config = dict(
    dataset='short read English sentences (LibriTTS-R)',
    gain_aug_db=6,
    time_shift_ms=50,
    input='log_mel',
    encoder_mlp_ratio=4,
    text_encoder_norm='layernorm',
    text_encoder_norm_position='pre',
    text_encoder_head_dim=64,
    text_encoder_drop_path=0.15,
    optimizer='muon',
    muon_scale='original',
    learning_rate=0.028,
    momentum=0.95,
    max_grad_norm=3.0,
    adamw_weight_decay_other_params=0.01,
)
Rows from block 4 of the audio encoder of a small contrastive audio-text model, named by matrix and row number. Rows with one number belong to one neuron. Each number is 128 + 24 x the weight over its row's rms, rounded and kept within 0 to 255. All counts start at 0. Numbers have three digits each.
After each neuron's rows are labels from the 100 clips, of 14848, where the neuron reaches its highest value: "top examples" is what is common among them; "loudest band" is the band of the loudest frequency at the time of the peak. Only what is clearly more common there than usual is listed. The data: short read English sentences (LibriTTS-R). In brackets: how many of the 100, against the usual share in percent.
# fc1: first MLP up (encoder.blocks.4.ff1.fc1.weight, 768x192), inputs 48-95
# fc2: first MLP down (encoder.blocks.4.ff1.fc2.weight, 192x768, transposed), outputs 48-95

fc1.349:115162126150098098143132142095122147101118156068123156142143162129113150121133145165131108112096111128120096122147111135124074087102144143133141
fc2.349:154191160137091120132122115149124144150074144122134178160138142134132134128112108119110133150095140151072122128145101097163133129155153187149116
top examples: the word "to" (34 vs 14.4)
loudest band: 250 to 500 Hz (63 vs 11.3)

fc1.502:128131144105138151158153122066119198129135105120128135161120158114123118132141193162162097088104103159104162091148166109131161108146112120107106
fc2.502:108145115109099139162134138137099069081096126155078127112149129117090098160151127109168100155135125163117139134166139133144131156128128142092120
top examples: text has "but" (25 vs 4.8)
loudest band: 500 to 1000 Hz (71 vs 6.1)

fc1.118:112127135149148147097128126130098145076138165108123166122107138127085177125083102121106142139121096105115135137085101132154131079148126093150108
fc2.118:125084142142163122133162117151100135140115081127114172191141142123121123151124125127169124133093157133140089114125128136138137099129096099165180
top examples: the word "is" (32 vs 8.2)
loudest band: 250 to 500 Hz (38 vs 11.3)

fc1.735:125140117108141136133115127091142072102099147143157118070178133125094095129143132108146091147118109123127102150153099136162106141112124113133095
fc2.735:095156140135155132146134139112151150108154139127141148101162138125113135152156136148091144095068156099175084143108158113118136133117116186094144
top examples: the word "the" (98 vs 25)
loudest band: 250 to 500 Hz (42 vs 11.3)

fc1.51:140123170108118095169147089125150155115139124169134129162114135085132123149150162133142139135112153115114098145099134111119124132106121148129137
fc2.51:123134080109097153064114148098133185098137144152135100143138121123139115151132147113114125114134107174139201113177103135130101168126121123118116
top examples: the word "be" (60 vs 4.6); the word "to" (39 vs 14.4)
loudest band: 250 to 500 Hz (36 vs 11.3)

fc1.87:173167132108169117112094119119130103146159121107131095108121142134090135153072134086113170150070129074102128104118149128139135140132090109106097
fc2.87:125140115133119107129162128155119105157148125137138162152157122170118130114148121060090121130117156092124129173140128112108086121159139133170138
top examples: the word "you" (43 vs 14.6)
loudest band: 250 to 500 Hz (39 vs 11.3)

fc1.468:141097103113112136171125114146117095082142132117161134108094101091122154161153088148129143167132134135084099124144109194083096111137115153136078
fc2.468:177133111091099132123127131108144108146113125108170130115130123073097181124102109121167127117106146149091160125152102143112163109144154160136158
top examples: the word "she" (93 vs 5.4); the word "said" (30 vs 6.3)
loudest band: 2000 to 4000 Hz (41 vs 1.8)

fc1.570:121143081112140143115138135124123123124122101114150121107166122160107130111183129139142147151117134146132130146113129133143141090102186104142124
fc2.570:131146112136138113160114082117105123127096136148152125131147098161120150098117131093125115127158131128144125108108140111165124149159083128163134
top examples: the word "too" (43 vs 1.2); the word "do" (33 vs 4)
loudest band: 250 to 500 Hz (64 vs 11.3)

fc1.425:155141124143140120097167123119088133117104114142128176123127107121116117112169089129137137081132116128143121148158129127116091136105106108117146
fc2.425:133155161129087143152130146190107146117152125130132131100149102089125105051117164089097122142137106128104140163110152107113135148153157085125153
top examples: the word "it's" (37 vs 1)
loudest band: 4000 to 8000 Hz (100 vs 4.2)

fc1.641:126118101081133117131147111136157107080128134146131151115098128129138142123111148097152101164076084116179106152161099139166097141142182138121124
fc2.641:123148131138094170098117141096170136131092092081131129153123127118126153126099122102156184114089131125124084107125133113130084105139147122099110
top examples: the word "me" (30 vs 4.8)
loudest band: 250 to 500 Hz (45 vs 11.3)

fc1.224:151180096115121122078137163142163118108141108090107156174121126119136099158136105143122114104152083182133163105138118116107125133151139132105133
fc2.224:120107127126155148122146125121126169147146150083132147115166162140147085138135103119131115154140104112134110101080103109132125142110126187128091
top examples: the word "what" (28 vs 5)
loudest band: 500 to 1000 Hz (46 vs 6.1); 250 to 500 Hz (35 vs 11.3)

fc1.323:180127116141151109110093167116121136116163118071126127123131113098083122110172109159131133088143075141093135163135115123129193126133118103132133
fc2.323:144160118135169093119108131097134086108180132117121162112098113165148150110128138122166110160142114109134130107170109133161165085144116135151103
top examples: the word "yes" (25 vs 1.3)
loudest band: 4000 to 8000 Hz (81 vs 4.2)

fc1.79:089063130183147166135078114180121080123137122151148151140114142137125158130091114128133158166139145167099140124164083127141137114149129139121090
fc2.79:128078122154139104106129119157114122103140170123141152173143144108123153105137134109145153146135153164123135115144116131102118137177156124115113
top examples: the word "i" (69 vs 18.6)
loudest band: 250 to 500 Hz (28 vs 11.3)

fc1.73:129066143119142116105137134121154112146099144125171152131082135125131162123141152077132159132117142142161161118150115097175111115142112169127165
fc2.73:118107141139086152125154132135118164139138134112119165127112169131129137114130144146148134147108160101147099123111109141064090130147129157154122
top examples: the word "not" (25 vs 6.4)
loudest band: 4000 to 8000 Hz (40 vs 4.2)

fc1.424:116097097090101123177102161123145120111110121149099115102193131140152124144146160114108131137137096136135111101144132131122127101129121157153107
fc2.424:071139121088155132136125130116116124119134162158158136117134123118141137138105126145123146140106125163091115108112126183126113147078098186138127
top examples: the word "it" (80 vs 12.4); the word "is" (39 vs 8.2); the word "was" (34 vs 9.7)
loudest band: 250 to 500 Hz (60 vs 11.3)

fc1.740:123094129131106152141114131110150090135089121156160151164134138087140159120100130128143114167125131158148175125124163133136153101117102104118121
fc2.740:143132120108149113109109210117151125101107103112138126144098134172125123108144145133153147142138183153125156112140141101120115101113147110096118
top examples: the word "it" (51 vs 12.4)
loudest band: 250 to 500 Hz (60 vs 11.3)

fc1.256:101075174122166105108135140127120091120116129134083154114149152105135151122137163103118142124157120079111119105102104104162116123143133113152162
fc2.256:142087158120144125129127140116137114164133120157144144145145153109183132130168182125132161191124102093129119108100186121113162126149108110101124
top examples: the word "what" (52 vs 5)
loudest band: 500 to 1000 Hz (33 vs 6.1); 250 to 500 Hz (28 vs 11.3)

fc1.419:155118101151156136123134107074126125099078112126138113140123154072093111126145149154132131189112093120148137193111107145134151134075155126158114
fc2.419:170104103134127150154150111164128123127148110143124178084124134150039165101153137100132121102092112111148148137093123093086147124157112142138160
top examples: the word "too" (34 vs 1.2)
loudest band: 250 to 500 Hz (31 vs 11.3)

fc1.109:135158137119151118173111164105153142164166117126123107129134085100134129132142126100119172154133085160105087144154109147092154131129077121121107
fc2.109:110133141113117110146131128085166127142166119150135126130165144119103141097099180081103134090088117177092177109156137147114150104121120101110162
top examples: the word "she" (36 vs 5.4); the word "should" (30 vs 0.9)
loudest band: 2000 to 4000 Hz (71 vs 1.8)

fc1.670:098100078133173101114133149111104174124124107148109129174136109065112158143140116145089138121086120135086146133153156157104151108139096119144084
fc2.670:132090132148143134115130109116123116131076120167080144126128078128127139142155156137128118142142114132148173139150096141133146143080123173158105
top examples: the word "is" (25 vs 8.2)
loudest band: 250 to 500 Hz (35 vs 11.3)

fc1.75:126157100083139149119103116144145128140120140091122120133128159094156105158175146146122112138183111134134116157082144122153096127128127116107114
fc2.75:134122170120153111086129134142101131129165124155122112137143138133138090156166149129160161104140101114141062157139115164086110129123130095150158
top examples: the word "not" (25 vs 6.4)
loudest band: 500 to 1000 Hz (25 vs 6.1)

fc1.170:118114133096145184093145085141120160140129073171127125096150076142074084126099137202144126103122124109139159128115158114100122129134121126169087
fc2.170:104117144143134115128112135118139139110120148128093125100143133131182094151149161152147118153132136130148148082148176143139171121132147134138128
top examples: the word "the" (64 vs 25)
loudest band: 250 to 500 Hz (32 vs 11.3)

fc1.708:117077179121137118103139110138095137072144138166139116112083158098125177115138153118097078092122062094127105140138096145133068182115088152155128
fc2.708:098132135132068136150115170102111133099173120151139161138117109117103146123099128095092122108115112108154100148158148120107138166147125120112132
top examples: the word "it" (38 vs 12.4); the word "was" (37 vs 9.7)
loudest band: 250 to 500 Hz (47 vs 11.3)

fc1.688:122121152109150079127105134147134149132118111110135105137134106085129104173196132091098119121145112134079149117115139071146112169084146128138149
fc2.688:163162148173124076127108122098123157140134094131129093147144129138148131181147124178117138153132097128108151106095116097115107139144075168123091
top examples: the word "be" (32 vs 4.6)
loudest band: 250 to 500 Hz (38 vs 11.3)

fc1.380:150138102171142123133129123104123066149163128119110130113102114119089138102117154127106158138138134165118096101139139144125177129127137062122121
fc2.380:134167125160126065123104140104144138130151149109116101135119134143177168122111146144149128145149113146124095115130119139167127102114123121096115
top examples: the word "this" (29 vs 3.5)
loudest band: 4000 to 8000 Hz (80 vs 4.2)

fc1.517:142155109162109152113127113128101152143139121138151159128137173092129141175129143099109096138135078089157100116118168144133171106145132137154167
fc2.517:129124120111174114161108152154118137142105111073128121107136098154134105058128148134113148125120121170142145134134083104126140142074158118097117
top examples: the word "do" (30 vs 4)
loudest band: 250 to 500 Hz (51 vs 11.3)

fc1.189:074124123108121093155159101156133149123117117112146126137110134107151142129123133149112167134133138129147103143152120101146102124087158124112142
fc2.189:142157149132090136151095105102119143104123080148151140114145141133150119127130123137074107124132113109178125128115115076131095130135139143139112
top examples: the word "we" (31 vs 3.2); the word "be" (28 vs 4.6)
loudest band: 250 to 500 Hz (37 vs 11.3)

fc1.758:086165146136094133092107114134138180166118084096129154083102124139143119162163077099128126125133093129097157176134116106141116124180167148143166
fc2.758:110147143149126115133088121152124132121145138128159114135115121169161126162122129142079109151137055105098142180082101105154098143127141107147109
top examples: the word "do" (70 vs 4); the word "you" (37 vs 14.6); the word "what" (25 vs 5)
loudest band: 250 to 500 Hz (47 vs 11.3)

fc1.61:071086107135131153080110116147135105116120166107156132156088149123145119082130155140092147135137141104153129149159109125123090135102128112087130
fc2.61:150156104155133118123157114131142121069078099095136125154101120105129136097130154124088120133125139107191131110119133091139146146144128140165156
top examples: the word "we" (58 vs 3.2)
loudest band: 250 to 500 Hz (43 vs 11.3)

fc1.749:087129107147122117091111110115148155086160122116104134135152099142121099095183112106115100134135140137144146116103126133086110144107091116118177
fc2.749:183169093156094128103104123109114138137144128101107100107130112122139125123090157119129106132199158124140143113122107166114117135122134128119143
top examples: the word "you" (35 vs 14.6)
loudest band: 250 to 500 Hz (44 vs 11.3)

fc1.616:142110135116172128104185140125114117180148160113116130102157104132105139135132144066159126096140120096129154141144147159109126128141155142154148
fc2.616:087148099129154132121117128119127125125133119152153148124126103181091140108139175162127153120086154144160120148161173140142177086108110130141130
top examples: the word "is" (28 vs 8.2)
loudest band: 500 to 1000 Hz (27 vs 6.1)

fc1.40:124135126149100125109100151128166140081123113151186096133133184154115116098102135124119185140160099105140131119148100147155123112131184102104134
fc2.40:137093139116165168138179162175126075121141137105105119142086143128107107128111151111134126111102132153137110155099129137137094099142140124148148
top examples: the word "was" (41 vs 9.7)
loudest band: 250 to 500 Hz (30 vs 11.3)

fc1.340:132111112136077143100088129134139114100168082139122110137106158115127116109118145121084137092163135150182139106107159185127123144128143122130169
fc2.340:118116091147110095115117075144140135109152137148098138102076146166108093135120109140119122095140179114168180105136102149163103150092100153137149
top examples: the word "was" (68 vs 9.7)
loudest band: 250 to 500 Hz (55 vs 11.3)

fc1.541:116104123099137164090137135165114120146174153121144098120111151108117137134114092105133160131068119130081141134130098129128138098129125108156126
fc2.541:129097114128139120102153124141081125120121122139160175161131126132143156096145110125142125145143175135126098127115153128158092152119103112139168
top examples: the word "is" (28 vs 8.2)
loudest band: 250 to 500 Hz (31 vs 11.3)

fc1.707:110179109150072140126099133129108145113125160124162160184109109096168175129128095097150110127117119154127124121162116099135122151140122158140114
fc2.707:120120135115135159144140156113154117119154152106112166184139124118129130127133165120130111168144132100121125149113117128134118132175099178160112
top examples: the word "i" (40 vs 18.6)
loudest band: 4000 to 8000 Hz (52 vs 4.2); 2000 to 4000 Hz (36 vs 1.8)

fc1.604:097139151106129096126106122137150199131113093133131094143143132152156153140145101123132140120178110125125069159107166149132102108124131125094128
fc2.604:112140157094124097120100101134097147169117157136140126093136089189136154153122155126113153161132114142150129163140114189121104163139143157128111
top examples: the word "not" (27 vs 6.4)
loudest band: 1000 to 2000 Hz (39 vs 1.6)

fc1.377:110102178067152096099135170102178157129108088109068116119089128142166075111144108088133106107151142118111067097141143152164088123107119098136127
fc2.377:123098143121140089109111108114159129128127097135143136148143090114146127130162084130146177129149092167126137087113119117144121155149128112158146
top examples: the word "i" (68 vs 18.6); the word "my" (26 vs 4)
loudest band: 500 to 1000 Hz (25 vs 6.1)

fc1.406:104135110086117134120121179113137151109116130178114120132112140135126126098146115144129126148095118141132121119122138117089131150078161080108131
fc2.406:103126103073161096129124131135112141098158138137144146121138135122186116136117122129145139168105135096121137151180154116144117136114125144153126
top examples: the word "it" (64 vs 12.4); the word "is" (52 vs 8.2)
loudest band: 250 to 500 Hz (59 vs 11.3)

fc1.577:138155133131120162118144089142088105125152163114176118121165096099145103147172111143138108068092154163119120140150120094133150105133153122130129
fc2.577:108100123156105178115180156125098133127129158123175127138169133139131109114146159130166144107145089115141117133073119167118122090161097122129147
top examples: the word "said" (92 vs 6.3); the word "he" (28 vs 11)
loudest band: 4000 to 8000 Hz (94 vs 4.2)

fc1.746:075123129143078066168127103090122165120132115147142117133128137124108139139121117148103123150130128155111110158123178128150099112129151169171126
fc2.746:113153182147129094115098151120124153125119076116124144124128076154120096127098067167131118123150124148124108150136141120113168159113122147145138
top examples: the word "it" (72 vs 12.4); the word "is" (37 vs 8.2)
loudest band: 250 to 500 Hz (54 vs 11.3)

fc1.397:139149178137132191149087136115138146145152168127170130135152077139132147102082139142145138148129115174149113108161107122157086152102114156121175
fc2.397:129126186134089168165124154148132172091128136116125084138148136112161127134103137144134165148093141108144118125137136119112150089141172159145138
top examples: the word "i" (45 vs 18.6); the word "shall" (30 vs 1.1)
loudest band: 2000 to 4000 Hz (76 vs 1.8)

fc1.763:066114149160124146134147120135149154145135134109080096139120135120134131125095130091108132119117159155175138140127123113136126066099163118177125
fc2.763:136111083147105109075103114110158172110156166118094138151122137068140132129121106131068129104133148090110161088120135134113169113110123103124131
top examples: the word "about" (26 vs 1.5)
loudest band: 500 to 1000 Hz (39 vs 6.1)

fc1.640:117096127086146108159116163171099155072104143173159141137139139110107146104136118098107129137157126156134077155141166123125161111057083112120134
fc2.640:110117126121156118137115135147131161121125131145141157141128159097180119128112167123130136088163123116170104105138136118095162088153126107103115
top examples: the word "it" (57 vs 12.4); the word "is" (55 vs 8.2)
loudest band: 250 to 500 Hz (46 vs 11.3)

fc1.434:107120122154090106114132117155139137118088154134126114137146136116107138177169075107088179167128138135113116127103160131136120084098147162174193
fc2.434:180153139131145094130122142139077178116108110118138104103130126155117110121112148146120150175187130097105116093090132095150109124102158151097182
top examples: the word "to" (36 vs 14.4); the word "you" (35 vs 14.6)
loudest band: 250 to 500 Hz (38 vs 11.3)

fc1.423:106169164142113143141126137142148144109101146107135131103128102112129096156149129092123125148102132115107093129159187078136152131095107142136137
fc2.423:137200149130108096095137106109115162149115130145110093111172168157136126202124111135142100104109090085121127159098136127111142098099102181155105
top examples: the word "be" (82 vs 4.6); the word "to" (59 vs 14.4)
loudest band: 250 to 500 Hz (36 vs 11.3)

fc1.503:134126109179113143131146143139136107117081093128120102141135145116124067165150138065093130127134092091127126146151133111128130122118124150148134
fc2.503:134106104160129115169115063102086169173105120067113164152122094138124112109126126088149113100165148088145151089084148164115113107124102155156146
top examples: the word "do" (43 vs 4); the word "too" (28 vs 1.2)
loudest band: 250 to 500 Hz (60 vs 11.3)

fc1.450:102114116115144128160107114096151143108116143147112123124079104115126115115164137117140121119157135158097133097104157104127165102083144123148154
fc2.450:158120166166139089116135087138154084136112082135085118112133096153121122151146118144146121131117110118105168093129125115159105121116134153161094
top examples: the word "be" (57 vs 4.6); the word "to" (33 vs 14.4)
loudest band: 250 to 500 Hz (49 vs 11.3)

fc1.148:135165139107103141136174102093135103113124100113111114122160121123112164162145126157089127143127118105126116139157136110133166136130148144151139
fc2.148:140159117110152112124103136151096126163076137129103163110166137142114117135162126073103126129156133086124134123101128136081139138144122133130121
top examples: the word "do" (31 vs 4)
loudest band: 250 to 500 Hz (63 vs 11.3)

fc1.409:164134111143154128107166143152153155076114115129140124080112131111117141086120096115133154134112118136203114102127152148096180120160092117131116
fc2.409:117141139154112088160093111132076129137157124104121121130160107130144090076142157136154105113160138111134114166125140119134110087140120146143137
top examples: the word "you" (59 vs 14.6)
loudest band: 250 to 500 Hz (49 vs 11.3)

fc1.243:097090115196156133136142127149088157051107114154147185126146155095113104130182136116106092163147102126113154133134149136118084131140122156176082
fc2.243:114166117140158110171125101135121124103132146132124167093137132121112120142180155078101117161146134131192123106121114141109117140154147111170085
top examples: the word "to" (33 vs 14.4)
loudest band: 250 to 500 Hz (46 vs 11.3)

fc1.697:108166118183139115102149173114171141130112129134126170150168201131136145131133129096136112146165102110146135147091155170162122116103124123120111
fc2.697:149098105137165114154148149140154131105117157123111111086184152110118118146093132135092131104108127149146125117099133129089045131140108114134154
top examples: the word "good" (29 vs 1.5)
loudest band: 250 to 500 Hz (69 vs 11.3)

fc1.273:122111121109175138106119116183092132152158093085117102118140129131152126095160087143107124125116141153104119140116135145093120162145118128097152
fc2.273:117157129087113122097136142144116097126119185106115111078125131157148107183131122158141154112087159113153139167086115108097130114083121123148136
top examples: the word "she" (54 vs 5.4)
loudest band: 2000 to 4000 Hz (85 vs 1.8)

fc1.136:114135141116136117139115090119130107078152118125140146112135154112137114153136172132117091084137125160135109102100095115093158147134097125161143
fc2.136:169167170091099117149116160124168140111133132082140167117143109147121097120074123106127115111131086145113112133150167131149153176126161132140134
top examples: the word "will" (29 vs 3)
loudest band: 250 to 500 Hz (49 vs 11.3)

fc1.149:106201135119085110119108127120107124131154127155063150163149130159117115154132078126132132114104141112156148106124144095074176099126102132152132
fc2.149:136145157094147116135131093110125137151151157112082155144143120133114132121137175124120133120157115117103115109136096144153157118144128122171090
top examples: the word "what" (38 vs 5)
loudest band: 250 to 500 Hz (36 vs 11.3); 500 to 1000 Hz (31 vs 6.1)

fc1.399:072126147109134093109121146130103133123088147079131115107125143125129100124113151172135095124131123133105130134100166176117121095122145155190131
fc2.399:113154135132120121129153135140139103128118158099100145084096123091122134136142100155137131117112125111127136136126136121138144147180109112127120
top examples: the word "the" (97 vs 25)
loudest band: 250 to 500 Hz (30 vs 11.3)

fc1.59:154084109112112147147151124135146122118119135126151137160107120156180097142137175113108102193119136116153155149119132149119153083087109159123144
fc2.59:144081145126156132147104130104186104133160106169131118162108132157109139134089121071132132122152180076110139149158120132123130147119110133125122
top examples: the word "you" (74 vs 14.6)
loudest band: 250 to 500 Hz (51 vs 11.3)

fc1.182:066129115104150053138133134139122191159118141146087128160142139136128144099102123132147172118146151143126117141133096109147101131127130122155109
fc2.182:124139110109133092172137113145127120120111136159132129169180120165174118122121127129130176127129106160147128115165100125136120131171126154127113
top examples: the word "what" (43 vs 5)
loudest band: 250 to 500 Hz (52 vs 11.3)

fc1.496:092132122143157130098145139153157148146081142141147134086165116134120153125121120143146137096115118165148093088130132127108113126140126123095129
fc2.496:122157086125131115141130123104122139127144119139161149136105117116090148118204120145131157129133125138170104175127156131164160092117107135103171
top examples: the word "is" (65 vs 8.2); the word "it" (63 vs 12.4)
loudest band: 250 to 500 Hz (51 vs 11.3)

fc1.511:120157149130133124084146099088106151122081104108114154152120167143161119107152104156132126149150115142133100148117125169129104141161157146152117
fc2.511:140097119173124067127123090127124144119097115106115168130151145178125121174099190130152132117137161092107137127135135162136132111138118127159158
top examples: the word "too" (36 vs 1.2); the word "to" (35 vs 14.4)
loudest band: 250 to 500 Hz (33 vs 11.3)

fc1.722:113117117109155140125152123091120115067166153122177125106170130107105151135118128132160109114087098117120129153119116152132136088169167119119130
fc2.722:128094146114106096166152134094134105147079137137138133121163130148105136114139140119100129115106142113095132098116160169135119146165180136129132
top examples: the word "said" (59 vs 6.3)
loudest band: 250 to 500 Hz (32 vs 11.3)

fc1.308:184116171108135118161101141124150167137094179123108127147160103145156114124131121105169140111114172133084113105121109112132091103101142135148167
fc2.308:134101156139147105155122076101144142174109149147115152153103167117166122128152137146143138172108149157076141076113132121149144128166161136126165
top examples: the word "what" (42 vs 5)
loudest band: 500 to 1000 Hz (38 vs 6.1); 250 to 500 Hz (31 vs 11.3)

fc1.498:165139098180097127120160123169121125075125153130125121157170146102112134111133175138108094105159151143085112136119136160123104134094133155118100
fc2.498:100131116120124104127134144128123159098152118155142132135141157123162150066122129099137076144146138125133146137154088111128104096115146123158164
top examples: the word "to" (39 vs 14.4)
loudest band: 250 to 500 Hz (51 vs 11.3)

fc1.125:160144124155117143137113128118164123108136144121162157150141152125117167131093121130132151159151111104123151140140092130141125132100124116093123
fc2.125:126118152081109146119126145149152099108140156129146140130078158112134158072072133142141112150079124137171126176128109096168133126127114133118105
top examples: the word "was" (37 vs 9.7)
loudest band: 250 to 500 Hz (58 vs 11.3)

fc1.49:108149140107101136149142163129160140086118127125123122140082121080100116178180138122169168122116119176087103104146158100101129107092167114100107
fc2.49:140107117094147114103182134087164108147142120148119153158136126081108148148102140119136101126140165170097092100165122173137157114155176176117111
top examples: the word "she" (96 vs 5.4)
loudest band: 2000 to 4000 Hz (48 vs 1.8)

fc1.595:155110157121109098189128118133160102125122093088132140118122170165130133141138107108110143079128095094084115121110123146144159148144147156173136
fc2.595:113150091159105146172110123128147152140137139099121160148131133125167174137123134109120137112138126164167155150136118137108050168083129108127165
top examples: the word "to" (32 vs 14.4); the word "do" (29 vs 4)
loudest band: 250 to 500 Hz (30 vs 11.3)

fc1.673:148133142156170166145115152131132110100187148107125152135146123143089090133137134134140111125135139102127103148108127078126165100165131101106134
fc2.673:151175120128102112113096130131098129120154141123110098111100113135175176069127131172132103143119093155136121157154086110154151109125123108145099
top examples: the word "yes" (36 vs 1.3); the word "this" (25 vs 3.5)
loudest band: 4000 to 8000 Hz (85 vs 4.2)

fc1.77:171109114136156114119096134098130132107128060112118138122125190134144142119145119138126107161123142184170132148133119139121118153112148153139151
fc2.77:120117142159149085112132142125125150162106090098132099143138171128172179158163134181180143126150162171143129101089137116172141138109107112131154
top examples: the word "to" (67 vs 14.4); the word "the" (52 vs 25)
loudest band: 4000 to 8000 Hz (25 vs 4.2)

fc1.684:139135147076117094134132150109121168127130113143105101095132117128131124119136163093147130139105106108121151141173158114110140139087122136152131
fc2.684:131119151147159098114153110129115173111141107149106105125112122103133146130109129169139139133139143099094140136099115164140143121099081143095139
top examples: the word "me" (28 vs 4.8)
loudest band: 250 to 500 Hz (34 vs 11.3)

fc1.8:140118143154128114097159101136104117099138161125122137073182174130088161107157164133122140097134139095104088096108126143165142124095126127134139
fc2.8:098161149089109117143174159134131114083116094146160140139170141094119120131142138110113121174111090120101140129152125136137110182133157149112148
top examples: the word "what" (27 vs 5)
loudest band: 250 to 500 Hz (44 vs 11.3)

fc1.507:151118115129162114141122119097110128153148153111171107142169105097145129118082100150148092104104103129130160138145125086148145120152143122109113
fc2.507:111137130174133155123120176115116122111109145130144115170159144123138117092124133155138105109106126171075096135083166103132120122132136190100129
top examples: the word "said" (97 vs 6.3)
loudest band: 4000 to 8000 Hz (84 vs 4.2)

fc1.765:106134133084131079143131062212094139117141138121139103154120182157134098124146131112126116131181141112120131130129133106144145094140108163128155
fc2.765:124146162120156123114125116128104144182120130142141093100156111151123131140114160107150119103170122123146112133128132192084125091134150188103134
top examples: the word "not" (40 vs 6.4)
loudest band: 500 to 1000 Hz (33 vs 6.1)

fc1.626:179120132167123128114139188128140089144129136128159125136111179168133124135153120101125105152097159136109158121107163150131122097129115088146151
fc2.626:142131179129158098089103118099150132104084127161101171140119153129127134111118133117109139171118212163111185119151105120162106143130148153126118
top examples: the word "to" (34 vs 14.4)
loudest band: 250 to 500 Hz (40 vs 11.3)

fc1.12:145096139096097159168128122091110132138159109152114157072127142127131130123161142133117137119094156101085155125114111150136103137120170177126122
fc2.12:085142133163148143096107135123184078142167129115165121139112082161139130106120107115148118105109128139144145165112107141123131153131107119138150
top examples: the word "you" (82 vs 14.6)
loudest band: 250 to 500 Hz (29 vs 11.3)